{
  "model": "image captioner",
  "translate": 0.12,
  "encoder_depths": [2, 2, 2, 2],
  "encoder_widths": [32, 48, 72, 104],
  "decoder_connector": "linear",
  "momentum": 0.95,
  "nesterov": true,
  "lr_schedule": "cosine",
  "final_lr_fraction": 0,
  "warmup_steps": 120
}
Rows from block 4 of the text decoder, named by matrix and row number. Each number is 128 + 32 x the weight over its row's rms, rounded and kept within 0 to 255. All counts start at 0. After the name is the row's rms in percent of the matrix's.
# proj: attention output (decoder.blocks.4.attn.proj.weight, 256x256), inputs 0-63
proj.78 102 [125 128 128 155 172  79  80 128 104 166 136 157  99 152 129 113 195 178 128 128 110 149 128 148 128 128 128 148 142  91 160 164  82 113 140 128  85 164 135 128  74 136  89 155 128 128  88 161  94 187 146 128 215 146  70 128 139 120 128 128 131 128 157 128]
proj.79 107 [128 128 128 165 110 128 128 103 112 141 128 128 152 128 112  93  91 160 128  74 191  98 111 186 128 108 128 128 205 119 140 156  90 128 126 106 128 136 151 128  89 111 128  97 112  99 128 128 113 128  86 173  67  99  97  78 186 108 128 128 119 140  86 193]
proj.80 103 [128 112 105  57 153 128  85 155  77 128  85 128 128  71 175 107 172  96 118 102 164 100  99 143  74 128 128 147 128 102 128 155 128 148 128 128 163 147  78 171 155 131  93  51 102 140 165 128 128 104 101 163 101 188 163 112 128 128  93 128 157  94 128 128]
proj.81 094 [137  94 128 119 150 100 128 136 140 102  28 128  52  90 128 109 119 129  85 128 128 128 128 170 128  63 143 128 128 128 179 128 161 163 159 128 102 124  83 185 128 168 109 126 128 124  92 128  92  91 128  89 128 181 128  56 150 155 128 128 128 180 128 161]
proj.82 101 [177 128 151 108 170  88 142  89 128 128 149 144 195 150 128 202 127 171 118 128 128 158 146 174  86  77 157 128 128 107 108  98 139 189 108 128 128 189 186  95 166 178 127 128 207  63  81 151 128 128 128 128 119 128  97 128  81 180 100 145 163 128 136 128]
proj.83 105 [ 63 163 128  69 129 139 128 128  41  95 135 163 128  96 128 107 163 156 128 116  83  81  82 128  51 115 108  89 128 128 128 139 128 128 128 145 157 128 157 144 107 128 128 128  88 158  74  91 128  94 109 154  80 110 131 171 146 148 128  74 128 118 120 169]
proj.84 099 [143 150 128 140 113 128 107 128 158 101 128 194 128 171  76 111 116  98 169 128 149 174 140  93 100 154 146 128 128 128 128 106 143 168 128 128 191 171 101  97  83 128 202 133 215 142 124 100 153 162 128 160 128 151 128 114 129 108  56 167  92 128 151 151]
proj.85 107 [128 128 164 162 120 121 129 102  87 156 154 128 172  78 143  98 100 100 128 146 127 128 128 145 106 128 116 128 170  75  62 122 148 149  66  89 117  89 128 156 128 128 112 151 128 128 165  99 114 128 125 122 183 127 221 128  64 128 151 128  85 195 160 128]
proj.86 094 [128  81 128 128  95 107 148 128  97 129 128 159 156 128 128 163 161  75  61 123 178 128  74 128 128  79 128  67 165 128 134 130 134  96 172 128 128  71  56 115  79  88 104 187 100  95 150 187 114  74 161 205  80 128 165 128 145 152 128 105  97 128  46  70]
proj.87 097 [143 124 128 182 128 182 169 128 149 198 128 128 128 128  80 128 128 150 153 200 128 128 177 140 138 109  40 128 107 196 142 104  82 118 128 176 128 128 118  72  76 128 196 139  86 128 171  95 157 112 128 128 128 173 154 204  82 128 152 139 207 128 100  99]
proj.88 095 [128 128 128 128 128 151 135 128 143 128 128  91 105 112 186 101 149  78  94  60 102 128 128 115 128 128  86 175  91 128 146 128  65 128 128  58 128 143 128 158  92  26 111 175  92  99 111 174 128  76 180 188 128  96 132 122 188  92  73 125 178 151 207 149]
proj.89 100 [122 131 141 128 128 128 169  54 128 148 172 128 187 100 126 138 102 128 173  53 139 128  99 123 147 128 128 206  29 112 133 107 112 147 109 153 110 128 128 140 128  75 120 128 144 156 128 128 138 100 102 173 128  91 145 103 133 156 192 167 165 128 143 128]
proj.90 091 [128 128  91 128 128 135 128  81 128 145 128  57 103 165 142  72 133 128 139 123 186 128  82  50 128 109 128 128 128 142 164 156 128 128 133 134  95  77 151 142 186 128 128 150  84 147 152 159 143 123 111 162 128  99 128 164 104  88 128 128 128  59 105 128]
proj.91 093 [147 167 128 128 147 128 128 199 119 115 165 137 128 157 196 189 128 140 165 146 128  71 113 128 128 172 128 159  83 150 157 134 143 146  36 104 198  97 105  61 128 119 128 148 100 128 128 140 128  91 177 103 184 163  96 167 151 195 131 128  85  91 150 128]
proj.92 102 [169 111 128 128  81 118  84 128 164  70 128 114 131 128 146 128  78 128 175 103 117 147 128 128  86 128 100  84 126 170 136 106 103 110 164 112 120  74 101 128 104  99  84  74 128 128  79 155 162 148 174 164 128 175 115 128 160 177 128 110 128 135 128 164]
proj.93 097 [141  72  86 180 128 156 128 128 186 145 128 111 181  60 128  90 176 155 158 128 128  81 128  91  94 128 137 128 130 121 126 128  80 144 128 142 124 108 128 128 117 111 173 159  98  98 128 184 128 128 120 143 128 182 167 125  79  81 114 128  27 176 171  69]
proj.94 100 [ 96  69 105  73 128 108 123  99 128  88 144 148  63  83 140 119 169 153 128 173 166 162 167 106 128 132 201 113 104 101  92 123  94  74  85 162 166  88 110 112 128 119 150 120 118 134  74 157 105 128  77  56  70 128 128  69 162  94 105 128 128 128 128 128]
proj.95 103 [105 128 168  96  34 167  92 149 128 115 128 100 177 110 105 152 128 177 128 128  96 146 165 112 128 174 138 128 150 160 114 128 122  52 102 150 125 128 128  85 181 128  89  66 115 128 102 128 128 146 175 128 187 143 101 139 128 176 158 128 138 134 168 192]
proj.96 102 [ 97 207 145 144 128 198  78 148 120 153 110  84 128  72 128 102 117 150 166 163  98 145 135  54 128 110 180 169  95 128 128 113 123 160 159  93 127  38 128 198 158 116 151 124 197 128 158 153 146 128 128 155 167 128 201 201 185 132  84  83 156 180 103 160]
proj.97 104 [101  82  76 104 156 115 128 127 109 128 181 156  92 178 128 128 115 186 178 128 165 140  91  88 141 128 114 149 164  96 147 123  92 160 110 143  94 146 157 152 164 178 128 128 173 128 128 119 155 151 128 128 128 116 121 165 158 128 162 128  74 128 109  99]
proj.98 110 [128 173 110 173 100 162 138  81 128 107 136  95 128 138  68  91 139 171 128 200 109 102 118 103 128 128 128 138 167 195 163 179 128  91  74  56 203 138 128 128 128 125 137 152 128 172 171 166 115 165 128  80 154 180 151 128 128 141 128 128 113 153 124 128]
proj.99 100 [128 150 128 151  98 159  81 197 134  99 110 159 128 128  89 104 150 128 128 108 128 175  58 163 158 128 141 128 114 113 128 128 116 128 195  53 113 128 128 110 128 172  46 108 164 128  66 128 150 128 119 104 160 145 133 176 161 169 128 213 202 147  99 158]
proj.100 096 [ 83  92 158 142 144 137 128 128 162 140 150 117  69 106 128 129  96 107 164 110  91  99 143 185 101 139 111 144 158 141 128 114 132 128 107 169 190 128  97  81 112 121  93 128 177  99 128 128 114 128  91  82 128 136 140  73 128 178 150 128  48  53  96 139]
proj.101 102 [132 173 148 199 128 157 101 128 110 128 160 128 128 128 116 105 130 165 153 171 181 128 128  92 115 145 142 103 114 143 139  77 102 128 100 139  81 128 145  84 169 128  97 166  94 186 128 161 128  85 198  87 201  70  81 128 114 116 114 128 151  93 108 165]
proj.102 091 [128 128 146 158 169 109 128  53 128 149 128 128 128  93 111 128  88 132 146 186 124 183 158 146 104 168 128 118 172 138 211 128 144 169 144 164  92 212 107 187  83 115  76  56  53 112 151 216 128 132  86 148 128 166 140 109 170 128  75  94 128 106 128 133]
proj.103 095 [128 204 128 195 128 128 128 128 170 128 102 155 145 128 117 120 168  90 121 153 128 128 187 128  95  92  68 128  95  92 128 131 128 128  96  91  90 128 164  98 145 110 157 172 144 112 128 206 128 137 128 136 128 128 163 115 128  94 128 128 128 196 192 128]
proj.104 107 [ 93 102 193  75 128 128 168 125 114 140 107 128 162 157  95 109 128 227 175 142 128 128 128 109 154 128 128 153 128 131 141 128 109 111  95 161 128 148 128  93 123 128 128 171 128 104 140 154 172  74 113 162 145 128 106 167  63  94 152 174 116 112 128  52]
proj.105 099 [177 105 128 128 128  96 161 116 152 192 128 109 175 107 127 151  89 128  99 138 189 128 128 128 185 128  94 137  68 204 109 128  59  89 128 102 159 128 128 128 128  85  79 128 180 152  66 161 128  98 110 108  88  59 128  79 128 134 158 162 114  97  33 128]
proj.106 097 [162 134 173 128 128 149 128 133 128 134 128 128 128 128  71 153 118 193 132 148 121  77  92 128 189 128  93 120 100 128 128 128 106 128  91 157 128  62 150 171 128  98  88  90 164  70 128 128 112 128 159 128 131 150 165  62  58 121  84 116 128 128 128 155]
proj.107 094 [116  73  27 128  38 175 144 157 128 141 135 128 128 195 200 156  95 166 140 128 128 180 171 149 143 161 120 129 148 185  75 160 128 183 128 128 128 166 148 105 163 128  75  98 121 128 115 168 128 128 116 128 153 150  94 128 128 103 128 128  89  96 113 128]
proj.108 097 [117 157 155 128 206 153 128 157 135 128 156 128 184 138 128 126  97  87 128 128 128  97 128 128 128 110 128 116 128 168 128 105 166 158 139 115 128 154 169 157 168 194 128 194 100 128  78 128 182 114 150 103  32 126 107  83 124 169  98 157 123 102 150 128]
proj.109 104 [128  96 175  84  75 156 128  97 166  88 160 173 147 178 128 144 128  67 128  86 105 144 150  99  75 156  89 114 138 167 124 164 128 148 187 143 112 128  52  86 179 171  72 117  94 107 128 180  89 115 128 128 128 128 128 170 128  80  95 128 124 165 220 139]
proj.110 100 [128 138 184  87 128  95 106 128 105 158 168 128 147 182 185 128 194 103 109 128 128  76 128 140 175 110  93 128 128 197  94  92 108 210 139 112 128 128 162 128 128 128 150 169  86 147 131 144  95 116 111 128  96 128 121 128  87 157 128 232 160 172 105 128]
proj.111 094 [128 105  85 157 128 128  56  74 128  94 128 194 128 128 153 109 128  63 100  95 119  43  47  79 110 128  69 128 102 128  80 128 105 128 128 131 128 131 170 164 128  93 115 110 137 116 145 128 138 100 179 128 116 128 146 128 103  49  93 128 198 164  98 125]
proj.112 096 [175 128 130 128  84 152 157 128 101 140 106 130 192 103 128 128 128  90 145 141  91 142  91 154  88 128  83 141  89 161 178 190  87 128 159 150 128 128 140  94 128 169 128 190 128 103 192 169 126 167  91 167 157 128 114  90 196  80 128 121 151 128 100 111]
proj.113 104 [113 127 128  73 128 101 128 128  61 128  59  86 164 111 181 140 168 128 151 173 128  52 128 111 128 182 128 144 118 172 128 162 111 128 128 136 183 151 106 111 174 141 109 163 170 128 128 103  95 191 128 129 128  74 128 160 128 128 161 174 128 187 137  71]
proj.114 103 [138 128 128  90  97  86 128 128 105 128 128  75 190 146  54 111 128 128  97 215 114 170 156 128  89 109 103  75 163 160 193  53 128 128 104 128 128 109 153 152 171 110  99 128 128 128 102 128 128 128 132 128  92 128 154 128 140 176 128 151 105 163 132 103]
proj.115 107 [166 101 109 107  91 116 156 111 128  98 174 178  93 149 104 128 128 128  76 128 151 128  75 108 161 128 154 128 147 128 128 128 128 174 187 162 128 128 128  82  86 128  84 106 156 116 182 164 128 128 128 178 128 138  76  21  94 128  68 128 128 107 128 128]
proj.116 098 [ 83 128 128 128 154 128 177 128 128 128 128  80 128  27 119 128 160  99 103 128 116 151 109  70 130 175  97 128 109 202 162 112 144 128 128 136  98 217 144 130 104 128 154  78  98 128 149 171  90 128 128 123 153 128 113 128 128 128 158  93  69 128 103 128]
proj.117 101 [117 201  88 168 128 128 171 128 126 181 128 107 115 143  83 115 137 128 151 106 128 128 156  71 128 160 113 146  97 163 138 120 161 153  95  87  95 167 128 129 128  93 128 116 112 102 128 105 174 160 139  93 128 128 158 110 122  82 128  72 162  71 110 128]
proj.118 104 [105 170 117 108 166 135 128 128 180 156 115 140  97 123 127 134 148  92 146 128 105 128 160 128 128 104 132 102 112 135 154 111 197 128 155 128  79 169 161 128 149 118 154  98 128 128  59 153  83 128 128 117 128 142  97 143 128 175 146 128 140 203 128 128]
proj.119 104 [102 128 224 128 194 114 158 128  94 102 128 208  89 116  61 177 175 110  87 168 128 157 138 128 109 112 128 131 105 128 102 169 186  96  98 161 128 167 163  81 173 102 128  99 137 118 138  92 128 148 138 158 128 160  97 130 128 161 189 128 179  85  92 138]
proj.120 114 [ 93 154 128 161 128 135  53  88  86 121 128 184  93 171 169 144 128 128  81 128 144 150 111  99  75 128 111 128 146 128  56 164 167 172  91 151 114  82 128 107 173  75 128 156 128 147 110  99 128 105 132 139 204  74 115 144 189 128 164 116  55 115 128  74]
proj.121 103 [133 111 173 145 194 128 171  81  89  68 140 128  89 162 128 117 175 146 128 128 149 156  84 142 168 128 128 153  73 109  88 128 120 112 128 128 137 102 122  21  77  77 128 156 128 128 178 179 163 121 154 128  89 128 156 128 128  41 177 150 128 152 192 136]
proj.122 090 [151 137 128 191 128 140 135 117 159 116  94 101  86 170 128  67 250 128 143 128 128 167 128 128  71  93 183 167 142 105 113 112 128 121 107  73 195  98 128 156  58 152  91 177 175 128 128 128 138 129 128 160 128 128 128  62 107 128  68 153 128 203 129 182]
proj.123 108 [ 55 128 128 182 128 128 161 128 142 146  91 151 128 128 128 171 128 128 214 128 117 118 192 124 100 128 175 128 168  82 110 110 143  85 146 128 128 103  75 128 154 204 152 128 128  98 128 128  73 128 128 128  84  86 103 181 128 171  80 105 128 128  47  81]
proj.124 106 [216 113 128 128 101 128  86  39 128 149 114 128 128 101 115 112 128 119 112 172 128 128 161 143 128 128 118 128 128 110  87 173 177  76 104 150  90 127 155 180 128 128   2 188 151 206  77 169 128 124 128 133 128 161  75 183 112 128 150 101 128 116 128 128]
proj.125 098 [ 90 128 128 128 128 128 141 157 107 154 128 128 168 181 184 128  88 111 183 128 156 154 188 149 108 128  60 140 106 128  78 107 128 101  89 118 128 122 127  94 100 140 162 102 128 128  98 171 162 128 100  98 128 128  97 111 170 136  67 128 128 157 128 132]
proj.126 098 [128 179  50 108 144 131  80 128 136 166 155 128 148 114 147 128 105 128 162 128 128 113 128 128 104 153 128 130  36 102 128 178 104 128  84 128 128 161 128 128  91  65 110 147 128 193  96 128 128 128 117 126  77 143 170 128 210  70 184 156 186 128 128 128]
proj.127 094 [120 128 128  91 140 173 128 128  79 107 128 161 194 121 128 119 136 129 142  65 128  95 114 148 166 112  86 116 128 128 128 111  93 128 128 174  94 163 128 128  78  94 145 128 132 128  82 128 128 178 128  73 163 151 187 110  97 186 140  98 128 128 140 161]
proj.128 097 [127 104 162 149  97 170 142 128 128 107 128 147 128 128  97 103 141  57 139 171 136 126 114 128 160 115 105 146 128 133  87  94  93 165  41  98 135 105 128 142 206 113  92 162 123 128 128 177  89 128 128 142 146 181 181 133 128 149 213 178 128 128 128 116]
proj.129 103 [128 128  92 128 128 159 113 129 103 186 128 176  96 182 158 120  65 128 120 128 112 124 128 128 180 177 139 167 185 128 128  97  90 156 157 147 167 120 128 128 128 108 176 161 143 201 107 128 177 120 128  40  82 128  98 197 110 142  59 128  75 163 180 147]
proj.130 104 [173 128 150 128 146 108  82 128 173 155 100 128 128 111 128 125  71 180 128 128 128 116  97 175 148 132 128 128 171 100 128 128 128 128  58 121 186 128 113 128 128 128 106  85 128 178 161 156 151 128  79  90  95 128  75 153 123 128 135 156 107 159 128  95]
proj.131 100 [128 111  40 128  94 113 120 192 113 128 172 128 143 128 173  93 182 160 128 123 128 149 129 187 122 117 137 128  99  89 105 105 156 128 128  59 170 145 164 128 128 108 156 124 142 102  79  98  86  91 201 128 160  42  79  67 103 128 105 128 128 128 167 152]
proj.132 101 [139 128 128 128  79 128 128 182 128 147 144 140 147 143 128 101 128 128 177 128 132  97 128  80 160 197 160 153 120 141  85 128 172 147 127 146 128 128 154 140 168  68 116 121 128 192 175 145 128 128  67 154  92 169 171 140 154  96 128 160 166 180 164  53]
proj.133 097 [128 191 128 114 181 187 115 242 128 149  76 128 110 163  99 182 103 128  93 128  89 129 131 149 128  83 181 109 165  74 146  94 170  45 153 151  73 128 110 150 128 128 180 171 128  91 128  91 108 146 128 172 148 128  70 111 128 158 134 154 109 182 128 128]
proj.134 100 [122 128  91  58  76 186  90 128 128 128 150 115 160 134 151 128 128  92 128 118 150 141 128  66 122 141  72 149  84 128 128  85  87 103 128 128 128  92 113 169 127 128 195 128 128 136 166 159 112 106  96 128 190 128 114 205 137 145  99 122 156 146 115 171]
proj.135 096 [ 85 130  91 170 103 163 141 128  94 128  85 128 128 128 155 126 103 154  92 149 149 128 128 161 112 161 128 118 128 173 128 176 145  84 144  77 128 153 128  84 165 128 187 170 155  96  77 184 128 179 128 168 128  75 159 128 128  97 182 128 128 128 128 128]
proj.136 098 [109 128  99 102 128  94 128 142 128 128 128  57 128 121 128 189 138 128 162 128 105 174 172  68 128 144 128 119  78 128 148 140 176 128 128  82 128  95 106 125 128 128 128 111 132 128 158 207 192 186 114 128 159  90 128 165 120 193  82 168 131  71 128 152]
proj.137 097 [163 106 128 122 100 185 185 128  69 185 128 123 162 152 128 146 184 112  95 104 128  99 109 110 128 106 102 112 171 128 107 119 153 146 154 101 126 128 164 128  98 154 166 166 176 119  84 113 128  67  89 102 128 180 128 139  90 128 151 128 128  95 128 105]
proj.138 094 [105 163  54 128 153  62  87 170 128 128 163 128  63 162 128 128 181 128 128 123 128 161 128 128 117 120  99 128  85 184 139 112 128 128 106 128  52 170  96  91  90 176 125 156 128 128 128 128 116 118 128 128  79 128  50  91  96  97 119  96 164 115  68 128]
proj.139 096 [ 98 118 128 159  86 128 101 128 128 128 128 128 114 128 128 128 128 118  92 128  98 110 141 140 144 151 124 128 113 102  46  80 168  83 128 128 123 128 128 116 142 110 154 158  83  77 173  38 128 166 154 153 105 151 103 200 128  90 128  70  96 128 158 128]
proj.140 103 [110 179 128 130 128 142 104 128 159 128  90 128  76 128  93  69 143 126  91 128 114 165 110 189 101 114 128 173 198 128 128 152 120 178 133 128 108 128 152 128  76  62 128 177 104 112 137 128 128 162 170  92 157 137 132 104 128 128  67 114 128 128 170 185]
proj.141 106 [134 128 169 114  86 116  86 153 128  40  88 128 128 136  93 155 128 100 128  98 128 101 139  98 128 113 139 165 181 128 157 128 167  83 128 128 100 171  65 161 112 207 128  88 110 146 128 119 142 145  95 170  99 143 128 112 113 160 153  77  88 118 121 136]
proj.142 098 [ 98  85 169 160 106 122 130  97 181 147 132 128 187 128 128 128 111 128 128 128 102 147 155 113 128 120 166 128  54 128 128 128 128 128  78  99 160 128  80  69  83  74 142  72  86 133  95  66 114 174  70  93 110   3 126 128 144 169 145  64 128 107 128 125]
proj.143 098 [161  84 156  76 101 146 128  99 128 158 105 128 128 128 108 158 108 128  91 128 128  85 128 143 146 128 175 115  80 176 128 128  91 128 128 128 128 128  84 162 128 210 128 177 153 139  89 128  89 128 128  95 128 128  77 128 133 128 144 128 128 128 121  84]
proj.144 097 [105 153  90 114  71 128 147 128 113 128 128 128 138 128  72  86 132 128  93 129 146 128 128 174 147 128 102  56 210 143 128 161 128 171 128 128 128 128 128 128 131 195 128  87 128 149  61  91  82  99  79 139 148 135 144  80  89 161 179 146 165 128 109 195]
proj.145 102 [128 128 148 101 139 192 102  70 193 118 136 211 152 102 152 184 128 201 168 104 128 128 101 128 128 128  92 128 122  60 128 128  87 128 116 128 165  92  84 113 128 149 128  89 103 168 108 169 128 128 145 162 154 156 204  99 149 226 171  52 150  99 128 129]
proj.146 098 [151  95 177  88 114 128 106 128 104 128 167 128  61 128  92  97 152 109  95  97  83  82 128  52 128  67 128 162 153 162  59 117 171 196 106  70 127 128 169  70 143  93 128 111 128  58 193  94 107 128 160 128 151 128 128 166  94 154 128 134 162 146 107 115]
proj.147 099 [128 128 146 128  93 171 128  99 108 144 128  77 137 176  90  52 128 152 128 121 128 103 128 140  88 128 158 118 128 122 139 156 128 128 125 173 196 128  94  81  74  66 152 164 107 157 128 128 128 161  78 165 105 167 216  97 128 179 166  77 116 134 128  90]
proj.148 098 [128 155 128 128  71 128  68 148 161 128 128 153  85 128 129 128 100 177 128 178  66 128 128 128 114 103 103 128  96 170 143 114 157 128 128 141  92 155 203 145  48  73 115 114 159 128 188 174 128 128 128 131  80 128 128 166 198 176 160 128 143  95 174 128]
proj.149 103 [128 184 128  91 152 128 128 115 158 151 184 128 172 128  79 113 128 153 128 141 117 193 128 177 151 116 128  72 136 128 153 128 128  81 118 179 106 151  91 141  98 139 135 194  87  74 113 157 157 135 171 192  79 153 102 135 128 128 115 142 137  85 214 128]
proj.150 095 [167 170 128 149 105  89 128  97 128 128 121 105 128 128 145 128 167 149 112 128 111 128 128 128 132 158 172 173  73 109 128 114  95 128 128 145 155 128 128 128 128 194 199 128 128 128 167 128 187 156 119 170 128 128 142  77 128  79 128 108 119 165  91 128]
proj.151 093 [ 50 181 209 177 176 163 187 119 130  78 162 155 128  77  74 110 128 189 156 191 139 159 132 141 126 198  64 128  85 196 108 168 179 113 161  46 128 128 148 128 103 128 145 128 128 128 194 113 151 163 186  79 128 167 128  77 153  98 153 128  75 141 169 161]
proj.152 109 [137 128 128 192 168 128 128 108 110 128 128  66 149 101 128 128 128 162 111 128 150 128  91 150 128 128 129 149 128 118 105 109 157 142 128 128  75 128  94 128 128 128 149 191 111 138  95 104 178  98 117 148 157 114 154 183 138  65 196 113 119 187  89 197]
proj.153 100 [128  96  83  99 128 128 149 103 122 166 180 105  90 128  98 175 173 128 128 138 128 128 128 128  91 128 162 128 168  78 135 128 169 172 114 182 202  96 128 181 146 128 117  64 150 157 128  94 128 135 132 128 116 164 106 130 128 103 128 117 163 215 128  62]
proj.154 103 [128 201 145 147 107 127 183  84 131  85  96  69 128 170 128 128  92 169 123 105 149 108 134 135  73 132 128 110 118 128 101  95  76  44 182 103  91 128 128 128 188 161 128 183 178 128  71  94 175 128 131 128 128 128  83 162 128 167 128  80 162 179  77 137]
proj.155 099 [128 128  60 159 118 128 169 105 128 128 110  74 128 154 128  95 128 115 128 124  84  90 248 128  85  73 128 116 128 125  92 157 196  79 181 162 154 161 135 128 128 128 169  70 210 128 157 116 128 131  80  73 108 128 133 129 106  90 107 145  91  99 122 128]
proj.156 106 [128 128 134 111 141 145 118 128 128 158 128 102 135 128  94 121 128 128 178 128 128 146 130 137 115 128 164 128 168  73 128  95 128 163 167 161 165 128 188 147 128 114 140 128  98 134  95 107 128 128 161  60 110  78  97 148 150  62 128  41 131 105 171  71]
proj.157 091 [128 152 128 148 154 128  95 128 146 168 128 128 128 136 128 128 106 128  91 157 128 104 128  81 128  61 147 102 128 158 120 167 128 128  97 128 128 184  50  91  58 138 128 147 128 128  98 141 174 111 219 180 107 128 114 177 158 128  91 151 128 112 180 165]
proj.158 098 [157 144  66 128 173 128 118 160  99 128 157 156 128 131  97 112 163 156 111 128 150 128 159 114  54 128  41 141 128 144 128 103  98 106 163 156  67 110 165  81 128  93 128  80 144 103 128 152 153 111 128 128 128 128 143 128 134 123  88 142 180  72  66 106]
proj.159 103 [128 116  84 128 114 128 153 152 123  92 169 128 120 114 128  53 128 145 128 133 102  88 138 165 128  54 128 128 176 207 111 145 148 160 128  72  55 128 138 128 124 128 161 142 170 128  66 128 102 128 147 128 128 175 163 128 146 110 161 149  66 104 128 128]
proj.160 106 [128  76 176 128 149 128 180 128  93 128  86 102 128 205  96 128  88 104 128 102 128 186 114  89 148  95 152 132 101 100 128  94 155 105 114  37 128 128 156 119 185 116 146 100 128 106 159  79 144 128 109 110  95 128 183 128 146 114 128 128 150  87 153 154]
proj.161 106 [118 128 128  96 181 167 159 141 168 106 164 107 110 106 191 150 157 128 102 212 113 150  67 114 128 128 187  88 128 128 144 128 143 117 160 188 173  70 128 128  85 168 138  64 115 127 128 128  88 124  78 128  59 119 128  67 128 126 128 128 154 141  92 162]
proj.162 097 [118 175  71  94 128 128 170  91 159 120 155 135 119 133 128 150 128 105 109  94  76 114 126 128 162 176  90 149 167 100  95 128 128 105  84 140 116 139 128 128 132  89  99 128  90 128 138 106 121 128 141 110 175 100 172  80  47 128 158  84 161 120 159 128]
proj.163 105 [128 164 141 121 101 128  94 115 165 194 128 107 136 106 108 128 105 107 107 104 136 147 159 200 128 150 164  67 107 130 121 131 128 128 104 131 160 104 145 178 128  82 168 159  72 128 175 194 176 143 120 137  94 153 128 128 162 139 128 168 128 128 130 112]
proj.164 104 [144 128 160 103 128 128 140 128 153 147 128 163 117 106 141 128 128  74 112 114  82 128 128 142 128 128 128 128 164 128 128  73  77 128 185  65 128 151 163 160  78 117 128 128  87  80 160  82 154 114 128 143 183  90 128 146 176 173  93  95 162 138 170 128]
proj.165 092 [128  73 118 123 128 107 144 128 134 128 132 128 128 145 100 209 128 128 129 124 132  54 191  84 150 144 130 129 128 128  55 128 128  79 153 111 198  68  51 168 164 152 149 160 128 199 171  42 110 128 128  88 128 128 113 132 128 189 110 125 128 150 154  91]
proj.166 099 [140  82  74 136 147 160 104 128 179 142 128  68 128 128 128 103  56 128  69 187 164 163 105 118 111 128 143 128 128 128 143 162 182 174 128 182  28 128 123 128  91 105 189 128 119 117 154 113 128 165 188 106  77  97 197 143 128 147  70 151 128 128 151  51]
proj.167 102 [101 165 128 138 186 141 102 188 147 146 135  92 173 128  81 160 128 111 141  77  91 128  96 110 128 128 128 102 120 111 128 110 128 139 128   0 128 107 175 120 121 117  78 129  96 115  90 104 142  94  92 128  70 128 158 157 128 128 105 163 126 128 128  80]
proj.168 097 [128  76  85 164 109 128  86 128 128 128 178 150 185  78 127 128 128 131  71  77 180 128 128 169 138  95 155 128 149 118 130  71 129 186 128 128  64 142 103 166 150 171  93 149 128 104 104 155 128 111  82 127 128  97 129 128 128 128 116  87 128 175 149 100]
proj.169 099 [128  99 128  84 128 128  96 128 128  90 165  79 206  73 111 113 155  96 141 110  84 106 172 128 186 137 128  98 165 182  90  81 162 109 128  88 109 157 166 188 128 128  68 133  93 128 146 128  88 128 141 140 170  88  90 128 119 128 172 128 128 128 179 128]
proj.170 104 [128 174 138 102 128 135 143  97 169 128  97 144 128 137 172  78 140 128 128 187  67 176 121 128 128 193 128 170 151 128 114 128 180 146 128  75  83 173 128 106 174 160 138 128 121 128 128 128 128 114  96 105 128  94 196 128 172 111 128 128 128 178  64 128]
proj.171 102 [146 128 162 128 128  74 157 175 160 140 104 100 121 128 125 152 128 154   0 128 146 179 161 142 155 128 167 167 129 190  79 133  77 110 128 117 102 150 137 128 128  62 128 128 135 128 135 128  88 128 151 128 114 128  48  88 103 166 109 138  74  94 201 150]
proj.172 103 [128 167 183 149 149 106 128 165 160 108  99 128 128 128 180 128 103 147 128 157 170 128 128 165 128 158 128 171 110 103 115  91  98 150 188 136 128 128 153 128 128 128 104 182 120 103 172 128 128 138 128 137  50 128 149  99 160 134 177  89  67 128 128  91]
proj.173 107 [150 114  63 122 128 139 110 128 102  92 154 128 160 149 128 128 128 128 128 128 162 149 128  98 128 128 159 110 147 159 128 103 109  93 128  94 160 128 169 193 172 151 173 100  89 128  78 147 110 136  66 182 128 128 150 170  93 143 102 171 182 128 135  75]
proj.174 101 [116  78 158 128 128 217 128 144 163 146 128 143 128  86 154 128 117 185 128 179 120 143 152 128 122  96 140 140 128 128 100  97 151 237 180 150  76  98  76 142 221 166 149 107 147 128 128  85  87 128 162 159 128 128  75  76  75 111  97 115 149 122 168 138]
proj.175 107 [191 116 174 145 128  99 111 156 109  69 115 141 128 107 144 173 143 106 128 128 121 145 112 128 190 128  68  66 128 145 142 186 161 141 135  85 128 128 128 128 180 160 160 128 105 128 151 110 207 128  99 107 142 134  88  96 196 127 128  84 184  80 128 128]
proj.176 109 [156  90 128 128 128 159 116  75 148 128 128  80 162 128 128 128  89 141 128 160 105 176 101 128 153 128 112 141 138  80  98 142 128 128 131 143 120 128  67 128 173 120 155 166  60 133 128 104  92 109  88 143  76 128 182 113 115 116  68 103 106  58 128 134]
proj.177 097 [194 165 163 150 128 156 120 179  90  97 128 128 128  79 128  69 148 128  73  87 128 188 128 157 128 128 108 147 137 113 111 152 172 111 128 128 126 116 109 107 159 138 168  84 128 128 130 128  80 108 128 128 133 102 126 128  69  94 135 108 158 121  84 113]
proj.178 101 [123  70  79 128 183 142 104 108 164 176  84 132 137 153 190 128 128 128 108 128  77 126 183 128 128 128  72  66 128 127 114 188 128 128 166 165 128 103 142 173 107 128 151 161 128 116  61 101 148 128 166 147 128  80 128 100  26 152 141 137  91 112 146 149]
proj.179 104 [ 78 107 105 156 128  96 128 179 150 114 123 128  97 162 128 128 128 128 128 142 168 125 128 128 148 101 108 128 128  94 128  81 128 146 128  98 128 128 115 156 128 149 167 128 140 112 153 146  91  84  89 128 128 128  92  61 134 128 128 128 159 128 158 210]
proj.180 100 [ 88 135 102  96  85 115 159 128 128  99 170 128 116  93 128  79 101 156 104 153 128  37 105 128 170 128 163 177  94  89 195 153 128 128  91 110 128 131 110 140 100  68  79  93 128  74  81 179  87 128 112 114 128  88 158 128 128 131  86 174 120 101  71  68]
proj.181 099 [128 154 128 128 177  73 128 154  62 128 155 166 142 134 128 182  93  89 160 162 102 128  83 128  66 153 169 180 152 119 128 128  98  59  98 112  41 128 155 157 148  74 128  64  98 148 128  93 110 149 128  96 108 214 177 152 128 187 128 155 128 128  94 125]
proj.182 092 [121 128 114 128 156 143 154 102 128 130 106 144 128 170 102 162 128 128 100 128 107  85 167 128  96 115 128  86 160 128 166 128 210 117  93 128 102 153 128 128 163 208 128 151  44 154 154 139 159  79 128  64 128 128 101 128 175 161 128 168 114 141 128 200]